Weights of a small sound classifier.
Model: 12.4M parameters, log mel input, arch conformer, norm rmsnorm, activation squared_relu, layers 8, width 256.
Training: batches of 256, held-out accuracy 97%.
Data: 26041 training examples, 149.4 epochs.
Rows from block 5 of a small sound classifier, named by matrix and row number. Rows with one number belong to one neuron. Each number is 128 + 24 x the weight over its row's rms, rounded and kept within 0 to 255. All counts start at 0. Numbers have three digits each.
After each neuron's rows are labels from the 100 clips, of 14848, where the neuron reaches its highest value: "strongest on" is what is common among them; "loudest" is the band of the loudest frequency at the time of the peak. Only what is clearly more common there than usual is listed. The data: short read English sentences (LibriTTS-R).
# fc1: first MLP up (model.blocks.5.ff1.fc1.weight, 1024x256), inputs 0-51
# fc2: first MLP down (model.blocks.5.ff1.fc2.weight, 256x1024, transposed), outputs 0-51

fc1.567:101114091129165097123106163134114117141124119100124137144177069142106142135110073117104078125116130143121135116111133097086151106120124102148150156159129069
fc2.567:131152153142161140138143116157123108165105193166080132123186148165122151133167095125140133131093123138122157139100093115123143119164146139104162109129134147
strongest on: voice: male
loudest: 4000 to 8000 Hz

fc1.662:147136107150136147121104091132159122098109144081152130110099086123134155129147102192183102125138107128157150096138086131127123137130136085136092104118153133
fc2.662:111066152123093114140104111130094122078142111168133170091137108144136119149121119080157116118149108148128197132109145129124068102173109085154117123137143062
strongest on: voice: female
loudest: 250 to 500 Hz

fc1.467:147133139086152110073144134154133108089104128129117115128148129182121097137175137128090133166099182142179112106098110103119096171174119111092144121163079149
fc2.467:149157110083132138134121114126143132133098195163068140136120135130156122169151110113112147136126117172126096143144145112140071168133080141186120102089126154
strongest on: voice: male
loudest: 250 to 500 Hz

fc1.501:140130153140100149089117106121139097136093100127122126111173162146115170106083178152108158148144127131110141075076148112143133164151114120157093131134141152
fc2.501:123122157131147124111153110110125144122149115145065127134106159133158142143191116125164092120191159133083116132116164154132136167150124187140104105135168119
strongest on: voice: female
loudest: 500 to 1000 Hz

fc1.666:149107111134145122143150106084158185148113134153130143116133114131157122127087084123103161095133109090167106190111123123151099150143145106164168152113105151
fc2.666:134135112134133114085100163140124115184112143136104121165158116131098116150087120125123112143147143129128148098125100157149107146111123131109134118115142131
strongest on: voice: female
loudest: 4000 to 8000 Hz

fc1.734:113096154111120112131120147099147112146140141134111096113165112188173100125114114149124113122067158130131116169136206111115179133143145124129142128096145135
fc2.734:138077101115096127119100106121102141131127102119154121050114125124154104111117110131118104173137113131149177112116158140119136132139131122114171097156131143
strongest on: voice: female
loudest: 250 to 500 Hz

fc1.187:145098126153122138154145180106134194120123152166141161161091119128137156153129110148132094108150174101066117120185097116118066115163139118155168116097152120
fc2.187:135134132117130107110061117110106196125099141109136175136126124172113137139072096133126125134134137138167082141127146112130079122134176137165124122140148098
strongest on: voice: male
loudest: 4000 to 8000 Hz

fc1.14:131102127111129146137139068136164148140106080123133084129152152162132124131125064087137107133120101122087136129126122122123160127121110106116135125095119100
fc2.14:139147151133129103156105116080148100158181116134110127096117145141140147106101125129100147173150134139152087136104110147149127130128132149145089149127122110
strongest on: voice: female
loudest: 4000 to 8000 Hz

fc1.336:094135136107114121185149128168142158094117134100148107118104120145134135117147122146125130126137124092140132132142148110093113137133126128168125122155151123
fc2.336:135144094131094168151077188138118164143093141192141134131132110126124107139106190128126139157148090176104159086116160152112190115120157181147141167132157158
strongest on: voice: male
loudest: 250 to 500 Hz

fc1.509:130106128175111141105115105142149112094184118098103098123118129111125143099163122149116136116119103094163189129121132107164128124086111128126099132122116139
fc2.509:099100099118105089216086121174142116131067125155131137157077158088153123086135125171132148167146109119106096126147132151129142113083103082124137119150156149
strongest on: voice: male
loudest: 4000 to 8000 Hz

fc1.471:123123119103154106143132155129086146103124129173110127146114148148119110161118081102133165085114156119102151130130170112149121171117155140085104107111110073
fc2.471:150106160171146118129148148111116086111150143138143137158172121095142110170145079135150102161108136104117158147119103131104095169147100104110120125105132118
strongest on: voice: male
loudest: 4000 to 8000 Hz

fc1.250:140119133137099130094145109117159132135138113102122104120130129125090105159156111145109124139092106202145151144120166103142171126154128115120109132106134116
fc2.250:143160096138115171115158084082124115126128167119121113104125091128154163148141133115105146132090163130066128148158082107143135191114122130129154150093146148
strongest on: voice: male
loudest: 250 to 500 Hz

fc1.111:162130101167132134092122157101175097101153143124191117152157143156151144147123138122141133137123144116145104153163117132124089140134163144111134101115152148
fc2.111:125086083136169100146132142159131109179123124105134139119170096112081113113120134125119165135189124078108141132159122126116105117152081103170171154134109120
strongest on: voice: female
loudest: 4000 to 8000 Hz

fc1.199:133159101113180138159074134121125129151129104133097139118118106136109149175137133132132152157101089097176129121173152124130110077098135117159114138118156074
fc2.199:108147109145130139125134116089081177146149133160119148105156124111136122143120151146148137129140106114116118137116099102098117139161131114131132171136121144
strongest on: voice: female
loudest: 250 to 500 Hz

fc1.731:093148135092108116163141107131133096170117141090161136115126103121111153143107141130134174094145114100177130168097104097126161129118089107115105126108129156
fc2.731:145120121105122162128111079167139175122112130146113109129115089092159141105133155075145139103146130147162126098155125154132158171098143156113082079135123136
strongest on: voice: male
loudest: 4000 to 8000 Hz

fc1.543:122123122055110129130091115096148143100125128115133132091109151105105151134144121134147095146132140163152139151115132163098156146150109145160095105142112140
fc2.543:140137126112127098147121102114101152109157175116110106116098136116083115152154110158103175121122141101111129123112172172162116119119146094150091146109112115
strongest on: voice: female
loudest: 500 to 1000 Hz

fc1.505:108127134137101163106157140129064125128126118122121165149135100129149074171122135173116120120136177146149131097119111074155115156149050083099156099141126105
fc2.505:137148135131139160084098102130134114131132088164121097160102064145124154100106134092116104109131150151152133166146139117168185154127124192164114069129125121
strongest on: voice: male
loudest: 250 to 500 Hz

fc1.61:117156153145124087152151142130126130157123124102096144195168126130137139090158154129111195135088093103119150162117157136112118124150126169105133082115140111
fc2.61:121110131107153147152117175093145154094134097116117128081113152109171118116094159094140165134083133141161161120145116130133136142119126131129075125182176140
strongest on: voice: female
loudest: 500 to 1000 Hz

fc1.562:063101122154148109120101145123137148143146106136122103146121110130107117120121120114126149121140133149120074116132152107136089120132075116135155124123139181
fc2.562:117134109116164147142093114142153108126113156164122115141184196122100166103055118145134118156142151125150152124137117108128049134085127133134100084102132105
strongest on: voice: female
loudest: 500 to 1000 Hz

fc1.757:145130122150123103129109113159122082137129097132129118138155115103121103160149161126146098121133142142116092159075089131098102141173122153085126157182108085
fc2.757:139111124138143147150157133166149103120127147142157141066073128120136125136170124115170150119109087109093141093132123116115143107143114126101118153111137162
strongest on: voice: female
loudest: 4000 to 8000 Hz

fc1.665:130137122111084117113111119131109123148142129137158125142166171150106110120111120092176157146126143131123128095118118135106144128147086119147128126171154102
fc2.665:105148178120140120140127154119137166124179134102118138136145132132123136099124115112116172110111141074171128105132105130132123137132115088105154143113128102
strongest on: voice: female
loudest: 250 to 500 Hz; 500 to 1000 Hz

fc1.762:119087141126126134119135139087157068147139126092150119139156144154138108123156127165124129147108071123122181179118118114145158141113096150114165124142140117
fc2.762:145114086149131112088114170150105123118141105118129125096131117161143137169119170101053149128124087160154106136159100159102119127127124092139169107123119116
strongest on: voice: female
loudest: 500 to 1000 Hz

fc1.450:152128152126123155149114170144175144139138092151170111130119094130123135131141114160100136100098165153089119151164109124139113130106104139119127128127124149
fc2.450:152110153126110142172140145147159149141113129145118123133098100153131134170100111113122103114115103124113086172093143099117137140081135140142140104141146127
strongest on: voice: female
loudest: 500 to 1000 Hz

fc1.579:163126151151118157133152175113132150168121149145134146128099188101160089125160094082118117130145163088158165134188138120152131127125126118162116119149104209
fc2.579:153090115125149134128121116107123149114127072118138142120092114121143140101157104114159101114118142128110144120129136199197152143130081164165134088089121131
strongest on: voice: male
loudest: 250 to 500 Hz

fc1.538:138134092113151110113146132145152096108134140146104154114128135103144157154079130115119130131122123100154107113120099156133135150126126138122153162088110163
fc2.538:136125155142123104110092144138141147138130133125138173132115137163124117116167142104162138109143108075138145159099160095103125146151107173113101093115112146
strongest on: voice: female
loudest: 250 to 500 Hz

fc1.454:152130133128162156140140123153137119139092144143118125155126138116115107116175150162121063112100112154118065121136097129128128145116154136070122110174106135
fc2.454:137154165115172080127181079101146155117160133129132135121112113114110143099137112144140140129127121135115113134093113125121132135134140116114163122133149108
strongest on: voice: male
loudest: 250 to 500 Hz

fc1.461:116138173105120139085125135148139130098110120183080148140089124142099162151130125146132119126111149142114130121144124136090065176150125128123060072145108137
fc2.461:098103085105187115084092127157133129106144148127119124139123053112112121180161172090097127158116131152155184138139122145138144153111124134125128123095150155
strongest on: voice: female
loudest: 4000 to 8000 Hz

fc1.331:127177107101127090136168097124159149110189155101124113095115110103113139093122114142167121135086125146142140111094130128166150121145085133139086160097153139
fc2.331:160137137146147133114137102076125082116174106111146141165125131118128111143117079152110122148140097127102097147132158146132117167151135122144099122193127146
strongest on: voice: female
loudest: 250 to 500 Hz