From a checkpoint of a small sound classifier.
Training: 15200 steps, held-out accuracy 97%.
Rows from block 5 of a small sound classifier, named by matrix and row number. Rows with one number belong to one neuron. Each number is 50 + 10 x the weight over its row's rms, rounded and kept within 0 to 99. All counts start at 0.
After each neuron's rows are labels from the 100 clips, of 14848, where the neuron reaches its highest value: "strongest on" is what is common among them. Only what is clearly more common there than usual is listed. The data: short read English sentences (LibriTTS-R).
# fc1: second MLP up (model.blocks.5.mlp.fc1.weight, 1024x256), inputs 0-127
# fc2: second MLP down (model.blocks.5.mlp.fc2.weight, 256x1024, transposed), outputs 0-127

fc1.32:51 43 61 66 53 71 43 37 54 53 59 52 50 39 63 61 69 41 63 41 38 36 32 45 51 65 30 57 37 56 58 35 45 41 33 47 66 43 48 43 55 44 46 43 63 54 41 46 79 47 58 42 48 45 54 47 45 47 53 36 58 43 46 40 44 37 44 48 41 49 59 40 49 53 50 55 59 44 58 55 41 48 51 40 48 42 54 28 57 62 52 48 45 33 44 67 50 37 55 46 46 55 57 56 61 59 40 48 54 47 65 46 71 46 50 43 59 45 39 37 46 45 44 69 49 47 40 50
fc2.32:47 52 59 31 52 45 49 47 41 44 61 36 47 33 53 57 44 40 57 71 44 35 43 68 63 21 35 30 46 51 49 46 36 43 54 57 47 42 56 58 40 47 40 57 57 58 55 60 41 56 50 58 29 52 65 49 51 61 33 43 49 21 53 60 46 55 52 57 62 50 32 48 35 48 50 33 53 55 65 66 50 50 47 44 49 73 66 43 39 56 57 61 57 41 29 37 66 65 53 31 54 49 53 58 48 52 53 36 65 63 58 57 48 31 61 36 51 70 69 50 54 51 63 54 34 32 55 57
strongest on: voice: female

fc1.173:60 51 49 44 46 35 42 55 41 56 53 61 44 75 67 53 42 60 39 46 55 55 69 60 57 43 52 49 42 47 50 49 43 53 49 40 49 57 52 43 44 50 64 65 49 48 45 44 69 59 38 46 56 68 52 59 55 51 63 68 50 63 39 38 55 37 41 45 57 30 62 40 40 57 39 47 58 35 49 60 35 73 40 40 52 72 39 49 47 65 44 49 62 61 46 57 47 49 44 43 61 59 65 48 47 46 46 56 35 61 37 49 46 44 52 56 53 56 46 44 65 57 69 57 46 48 36 48
fc2.173:47 69 58 53 59 38 50 51 61 44 46 44 63 44 53 62 59 49 43 39 50 46 58 48 51 59 48 51 50 62 32 59 45 41 59 42 61 45 48 56 48 53 64 63 61 55 29 50 40 43 50 63 48 30 54 56 53 39 49 48 66 53 62 48 57 58 53 56 62 22 56 40 34 59 54 46 37 25 57 58 51 49 45 29 43 69 38 38 44 63 58 53 45 45 46 63 74 40 49 52 67 51 49 44 58 54 35 51 45 50 52 61 58 49 44 51 52 60 39 48 24 57 66 21 38 39 33 67
strongest on: voice: female

fc1.0:57 58 28 55 50 49 70 45 36 44 52 61 39 51 52 41 51 56 44 43 42 61 42 47 66 47 70 45 55 56 64 56 57 56 50 41 66 50 46 45 64 50 63 58 29 44 30 62 42 58 42 41 49 52 44 57 41 41 34 69 48 43 45 57 27 70 58 64 35 55 52 38 45 49 67 67 55 64 45 44 32 49 41 60 49 55 51 53 71 34 46 45 41 60 59 43 53 69 55 36 41 59 47 37 53 35 52 37 44 35 53 51 46 56 67 50 46 51 37 60 62 61 58 41 75 54 52 36
fc2.0:54 38 44 47 58 52 46 71 36 41 42 29 53 50 32 60 49 49 58 68 49 44 49 59 41 31 36 49 58 53 45 53 41 63 48 54 53 45 56 48 61 43 45 51 53 47 44 61 42 61 66 60 64 46 51 57 58 53 51 53 31 57 47 33 49 50 36 35 41 57 67 62 52 49 66 51 52 45 63 49 42 37 67 52 38 62 48 44 58 42 43 52 51 52 55 59 43 55 65 45 39 39 47 49 49 57 67 54 41 35 29 54 55 33 67 52 66 50 49 55 42 62 53 39 36 35 51 58
strongest on: voice: female

fc1.300:38 58 55 60 48 45 55 47 51 39 42 46 47 50 65 32 49 43 39 39 47 56 51 57 56 50 33 43 48 42 42 51 55 56 53 49 40 46 63 54 57 38 52 54 51 38 47 53 64 62 60 59 52 49 32 58 36 22 53 48 45 34 61 51 24 31 61 33 40 37 52 41 55 56 67 69 44 55 48 24 58 66 53 52 53 40 58 52 37 60 66 51 50 50 57 46 56 46 63 42 60 42 50 49 45 41 38 39 50 78 44 56 56 53 34 34 58 51 59 73 43 45 49 30 50 40 56 40
fc2.300:59 46 55 55 60 33 52 62 34 52 42 57 31 46 53 39 47 60 75 46 55 58 51 49 55 48 36 59 49 35 41 52 38 54 57 58 53 63 50 61 58 59 40 32 56 33 57 42 54 54 61 37 54 70 60 35 60 61 71 38 44 59 55 45 44 40 38 56 56 68 34 59 52 77 54 55 54 64 39 55 50 44 38 44 51 47 66 56 39 54 50 47 44 61 49 34 39 65 46 50 61 64 25 49 61 62 58 46 56 50 54 40 50 66 50 50 63 58 57 48 54 43 45 39 46 63 55 53
strongest on: voice: male

fc1.471:54 51 25 65 71 49 50 45 50 47 42 32 45 58 55 42 45 52 60 44 44 50 35 56 50 41 52 50 77 57 41 44 72 79 43 62 67 58 52 59 62 64 45 50 50 39 30 50 51 39 46 60 43 61 49 54 63 38 44 51 44 61 50 48 38 59 56 39 52 48 68 57 43 72 39 40 45 76 44 42 55 53 52 54 55 53 44 44 36 56 56 36 39 44 49 56 48 42 43 35 50 44 48 66 62 40 56 51 53 62 42 54 52 45 48 37 44 61 63 50 57 53 32 30 40 47 57 40
fc2.471:40 54 51 65 54 39 53 57 53 64 63 65 43 54 37 69 48 41 57 55 54 43 42 44 57 52 42 55 49 49 35 65 41 59 79 29 50 52 47 38 74 45 63 46 48 30 51 56 39 29 53 54 55 58 44 19 62 44 32 60 64 60 61 51 49 48 67 49 57 53 41 54 29 53 56 52 39 45 30 48 49 45 59 57 65 67 44 38 46 52 57 37 47 50 58 47 59 60 65 52 54 42 49 54 55 51 60 44 59 34 31 27 67 35 63 52 59 67 55 63 64 62 45 38 51 49 47 48
strongest on: voice: male

fc1.425:41 73 56 46 42 39 28 47 63 37 53 49 63 52 57 47 65 51 52 42 50 49 46 57 52 57 48 56 57 48 61 53 37 72 44 31 63 46 32 51 48 50 43 52 53 61 56 65 60 77 46 29 53 64 44 55 62 66 41 42 40 36 47 48 40 46 53 54 47 56 67 71 52 29 37 43 23 45 52 60 32 66 47 47 49 47 51 48 58 62 55 62 46 52 58 57 49 43 54 44 61 43 66 52 46 61 52 51 54 44 45 48 57 61 44 60 50 64 46 48 39 55 40 55 62 40 51 54
fc2.425:60 49 42 66 59 39 48 42 52 56 66 48 64 63 48 59 49 55 47 52 56 48 36 61 39 37 28 62 46 49 45 70 48 52 52 50 47 51 70 58 71 52 53 52 42 49 55 38 49 55 43 57 59 36 45 40 42 39 43 40 51 73 55 53 52 52 62 39 45 50 70 55 46 43 55 66 51 66 53 66 60 36 47 40 51 31 59 53 49 26 66 48 43 58 45 36 53 72 41 58 33 52 45 55 70 36 54 55 49 43 65 44 60 58 59 34 48 57 41 38 59 47 54 43 39 37 57 49
strongest on: voice: female

fc1.169:38 53 59 67 57 59 51 46 40 40 52 41 53 53 55 53 49 48 72 56 46 52 59 54 43 48 52 48 44 52 42 41 56 29 56 47 52 49 31 42 41 62 43 50 63 51 70 40 43 41 77 40 39 35 31 71 48 53 63 46 57 44 48 31 56 42 58 65 43 44 49 49 43 40 60 38 61 47 39 32 26 48 57 33 50 45 65 60 51 55 71 67 65 48 55 56 52 51 48 46 53 46 27 50 49 56 41 46 56 38 57 57 48 38 43 53 37 35 56 59 44 61 42 45 41 37 51 53
fc2.169:45 54 60 49 50 46 48 42 58 50 52 44 61 61 46 54 44 58 50 30 50 61 68 55 43 48 48 33 56 50 72 54 35 53 45 54 49 62 52 50 39 56 56 60 51 69 42 56 50 61 42 44 54 56 54 62 44 64 46 52 61 52 52 44 48 40 38 28 50 63 40 42 56 34 44 56 40 49 31 52 52 46 66 47 56 45 76 46 64 52 51 31 64 67 60 49 59 67 47 47 67 55 50 56 50 41 61 45 64 39 45 51 58 51 55 47 79 54 62 50 60 42 46 49 50 45 39 42
strongest on: voice: female

fc1.144:61 57 56 45 55 82 53 49 49 70 45 51 36 58 56 47 62 52 40 47 44 58 47 33 64 42 61 37 45 48 40 55 64 57 48 46 45 41 47 43 48 46 57 42 53 70 70 41 65 61 48 56 61 59 35 54 45 64 52 46 57 50 46 50 54 46 49 30 57 60 50 53 46 63 69 52 44 46 19 52 51 52 41 40 62 42 53 57 44 48 36 30 35 47 61 38 66 46 33 35 66 43 58 53 56 50 42 41 51 59 43 68 37 55 40 58 47 78 44 53 65 60 50 39 37 68 34 56
fc2.144:45 38 52 45 51 57 47 32 55 55 68 66 36 44 44 55 58 57 49 56 49 36 56 61 56 64 31 52 60 40 43 44 39 63 68 45 54 56 42 60 45 33 56 59 50 56 47 53 39 58 52 49 57 38 38 47 67 46 56 52 58 43 36 56 44 59 52 38 54 69 66 38 44 46 51 62 63 51 32 50 39 46 49 67 58 71 45 50 52 37 45 58 46 57 55 48 52 54 57 36 25 43 49 49 36 42 47 75 56 60 47 62 63 53 34 51 48 50 58 52 51 27 59 50 58 55 64 48
strongest on: voice: male

fc1.757:68 62 63 42 49 54 51 48 64 52 31 31 59 48 57 51 67 43 30 45 50 53 61 55 39 42 51 48 59 51 36 68 54 58 29 65 45 58 43 41 38 54 40 47 44 50 49 69 57 40 54 25 42 43 57 58 41 54 59 44 25 55 43 64 61 60 54 40 35 43 57 35 47 36 55 40 58 39 50 55 64 54 63 42 48 39 54 63 54 49 41 61 64 52 57 55 49 45 38 41 51 58 33 55 58 59 45 46 59 53 47 46 38 50 39 43 74 35 46 36 31 62 43 54 41 50 35 65
fc2.757:56 60 45 42 58 47 57 37 64 54 57 57 44 55 47 62 54 62 53 44 66 36 43 62 59 48 56 48 40 59 44 39 61 36 37 60 57 65 75 60 47 55 39 52 48 55 47 63 41 35 43 39 62 39 56 49 32 61 65 23 57 41 54 58 55 65 34 40 27 33 31 58 33 38 48 61 42 44 55 50 59 42 58 37 63 43 44 47 68 59 54 40 63 62 49 54 50 36 41 55 32 51 37 49 34 50 48 46 36 49 49 55 43 32 57 54 67 37 35 39 68 52 50 53 44 49 49 47
strongest on: voice: female