A small sound classifier, trained from scratch: held-out accuracy 97%, trained on short read English sentences (LibriTTS-R).
Rows from block 4 of a small sound classifier, named by matrix and row number. Rows with one number belong to one neuron. Each number is 50 + 12 x the weight over its row's rms, rounded and kept within 0 to 99. All counts start at 0.
Before each neuron's rows are labels from the 100 clips, of 14848, where the neuron reaches its highest value: "strongest on" is what is common among them. Only what is clearly more common there than usual is listed. The data: short read English sentences (LibriTTS-R). In brackets: how many of the 100.
# fc1: first MLP up (model.blocks.4.ff1.fc1.weight, 1024x256), inputs 86-171
# fc2: first MLP down (model.blocks.4.ff1.fc2.weight, 256x1024, transposed), outputs 86-171

strongest on: voice: male (97)
fc1.242:51 58 36 54 43 74 36 63 60 59 51 38 37 42 48 49 66 57 64 37 51 48 57 39 51 35 60 51 29 53 43 57 54 38 71 49 57 56 51 63 59 67 51 41 49 39 32 68 66 57 59 35 27 36 61 50 62 40 56 63 50 41 48 40 54 46 55 54 45 42 49 41 33 39 74 35 51 21 44 52 83 48 58 18 50 61
fc2.242:44 48 61 31 45 40 41 41 40 70 50 57 43 58 54 48 40 38 60 60 58 34 63 40 41 51 43 53 50 64 60 71 31 51 58 43 51 61 49 43 44 35 54 40 37 53 51 16 56 55 48 49 48 53 55 54 32 66 45 49 45 67 64 23 47 74 41 51 39 50 44 28 68 57 42 42 63 52 38 69 37 57 43 47 39 70

strongest on: voice: male (99)
fc1.477:46 34 41 44 43 33 57 44 67 74 43 68 72 33 60 47 52 41 59 50 66 62 70 47 70 39 45 45 43 43 65 72 40 49 58 45 45 46 45 47 38 51 39 66 55 48 65 41 39 48 44 37 54 69 25 54 49 30 45 36 48 50 31 27 49 54 54 42 45 56 35 60 37 37 39 32 53 57 39 42 35 42 34 34 56 47
fc2.477:46 47 39 51 56 40 28 64 67 54 64 51 57 52 43 42 60 51 73 46 43 51 55 67 40 34 42 44 48 60 50 26 37 63 40 41 69 50 39 62 58 44 45 62 59 41 46 44 42 38 51 42 58 44 79 40 51 40 69 39 34 36 57 50 42 60 46 59 54 64 65 25 48 53 38 40 43 75 52 45 53 71 62 44 48 63

strongest on: voice: male (84)
fc1.281:69 46 50 50 62 48 43 46 62 58 33 57 65 38 46 37 41 40 63 45 50 49 40 49 60 64 67 39 56 41 66 45 24 40 45 42 52 54 63 55 30 48 55 46 36 39 37 58 53 49 28 43 53 55 83 48 53 61 44 48 48 60 52 49 49 49 52 46 52 60 54 52 55 45 58 49 64 42 57 57 84 39 47 44 41 41
fc2.281:48 36 48 42 42 73 25 45 49 50 62 58 63 34 40 49 53 39 39 64 48 35 66 39 69 49 68 73 53 40 52 45 58 53 32 41 35 37 43 59 41 51 65 44 58 61 42 41 65 43 70 58 55 37 43 39 33 33 37 60 43 28 46 50 51 35 59 53 50 74 58 74 43 43 57 49 57 55 52 46 38 68 69 52 50 51

strongest on: voice: male (99)
fc1.648:55 59 49 61 72 41 60 36 64 61 39 36 40 33 33 64 27 45 49 54 41 55 58 48 47 39 49 79 82 47 56 26 61 55 39 35 42 72 45 57 68 49 74 70 53 47 47 40 58 38 47 58 65 33 26 50 70 39 77 60 50 57 32 55 48 39 40 43 47 50 43 43 49 53 45 36 40 38 27 46 55 49 42 46 50 61
fc2.648:40 60 52 48 47 56 40 51 58 60 68 50 43 62 58 32 57 71 32 55 35 52 33 43 50 42 23 64 39 42 72 29 50 48 37 05 49 41 49 53 33 35 61 63 37 57 46 59 33 48 40 40 52 58 44 56 40 52 42 64 65 55 58 49 64 47 55 56 46 33 36 49 35 42 50 39 58 39 52 69 41 47 66 58 58 56

strongest on: voice: male (100)
fc1.649:51 52 34 40 49 44 49 67 48 35 26 45 69 40 55 58 49 47 42 56 69 47 44 38 54 58 28 33 32 42 60 48 59 65 62 63 58 37 47 45 69 63 60 48 47 84 45 51 47 43 54 45 58 48 55 57 54 49 60 35 63 53 62 64 39 54 34 50 46 46 37 55 58 48 26 48 53 53 50 83 41 50 34 27 42 55
fc2.649:69 60 52 45 62 44 40 24 65 41 51 27 54 59 44 50 54 42 68 63 55 37 57 52 25 55 47 51 51 51 49 58 62 56 50 38 58 44 41 59 29 58 53 56 64 36 49 32 65 55 35 57 58 29 72 61 45 39 49 37 42 63 33 57 49 47 65 55 34 45 42 35 41 54 42 53 56 75 53 69 52 84 55 47 34 60

strongest on: voice: male (90)
fc1.185:45 49 50 63 59 48 63 62 41 67 51 43 41 41 36 67 59 60 17 63 37 47 54 60 47 40 55 49 39 53 54 26 56 53 35 68 67 30 43 50 43 52 35 41 63 50 32 52 54 55 32 82 74 42 58 58 54 47 42 47 37 35 73 46 42 52 62 51 40 62 46 37 50 44 62 54 37 28 56 49 68 55 43 46 51 43
fc2.185:62 65 61 56 40 61 60 72 75 38 35 48 60 52 48 37 84 30 48 39 41 43 45 45 57 47 37 50 46 51 51 26 48 69 42 73 42 64 43 46 55 38 49 46 38 43 55 36 43 54 53 67 47 62 62 44 37 24 32 36 60 32 49 41 55 62 45 26 51 54 49 70 56 31 62 49 64 52 38 56 64 43 38 50 45 28

strongest on: voice: male (99)
fc1.529:51 48 40 58 73 44 62 65 40 71 55 54 60 43 32 76 42 54 46 48 26 55 55 40 49 57 51 46 46 58 59 54 63 72 46 55 43 55 40 70 46 62 48 43 48 46 69 66 61 52 66 32 62 38 36 42 51 38 49 55 41 56 29 57 47 41 75 48 48 60 23 53 43 42 61 61 31 58 50 78 40 45 49 53 24 48
fc2.529:44 40 48 84 38 17 39 56 31 44 29 33 76 56 60 42 45 53 54 57 40 67 62 51 51 39 58 63 36 49 43 50 37 49 52 37 29 63 85 65 52 51 40 61 50 59 57 40 43 61 54 40 55 71 58 67 55 45 61 57 44 61 49 68 55 62 45 67 68 57 66 66 38 58 48 50 64 41 57 56 45 47 44 22 73 56

strongest on: voice: female (85)
fc1.158:24 59 46 40 56 45 55 44 52 66 50 43 56 44 66 41 53 72 59 42 50 53 57 75 47 64 72 59 36 51 37 43 63 44 48 58 44 58 57 31 50 41 55 53 64 42 62 55 69 45 39 74 36 43 55 59 47 65 36 38 37 37 45 38 48 57 74 62 37 56 62 51 46 78 61 68 28 69 56 49 52 48 62 52 63 66
fc2.158:59 73 38 62 64 65 47 55 57 52 36 48 60 43 57 49 55 67 54 48 47 44 45 27 46 45 41 45 49 78 40 42 48 54 61 62 70 61 34 43 51 57 31 68 55 70 27 57 48 51 48 56 41 31 53 56 58 44 55 46 55 50 48 39 46 53 39 51 65 53 29 30 45 66 38 62 80 62 46 26 55 62 54 43 64 45

strongest on: voice: female (88)
fc1.511:56 67 88 59 56 50 44 48 45 43 63 37 56 39 52 53 55 68 44 45 47 67 39 66 56 46 34 44 49 41 54 64 52 49 32 45 60 63 51 66 79 46 60 52 36 44 61 54 62 31 35 30 69 30 47 55 59 55 35 67 55 32 46 67 44 45 44 42 48 66 51 52 69 57 43 43 73 54 45 47 44 44 48 40 48 51
fc2.511:49 60 50 49 49 55 48 51 49 47 71 35 51 53 55 55 40 51 76 50 60 58 55 47 35 49 67 39 71 76 59 55 55 54 37 61 52 50 66 46 38 55 53 40 47 48 25 59 60 50 49 37 31 40 61 57 85 38 65 43 65 41 60 33 51 50 32 46 60 50 56 61 57 52 41 70 47 61 50 39 39 65 52 54 52 40

strongest on: voice: male (98)
fc1.109:15 38 57 67 58 73 38 44 42 32 48 52 40 44 54 43 65 61 26 26 30 39 74 45 46 47 55 42 39 35 49 41 43 45 21 46 64 57 65 67 38 67 41 60 34 55 65 44 48 37 48 60 26 47 62 56 47 48 55 60 55 48 43 26 58 34 40 46 33 57 26 53 54 39 56 34 55 38 44 57 32 68 56 33 44 59
fc2.109:56 67 36 71 71 48 42 57 39 48 65 30 51 38 56 53 57 54 47 54 45 37 48 37 59 59 65 45 48 52 59 65 63 38 56 48 53 48 26 44 55 58 34 61 56 59 51 52 43 37 55 66 58 74 51 68 34 47 65 44 63 82 61 46 67 45 71 75 38 48 59 42 72 54 47 72 54 49 54 52 49 55 63 30 41 43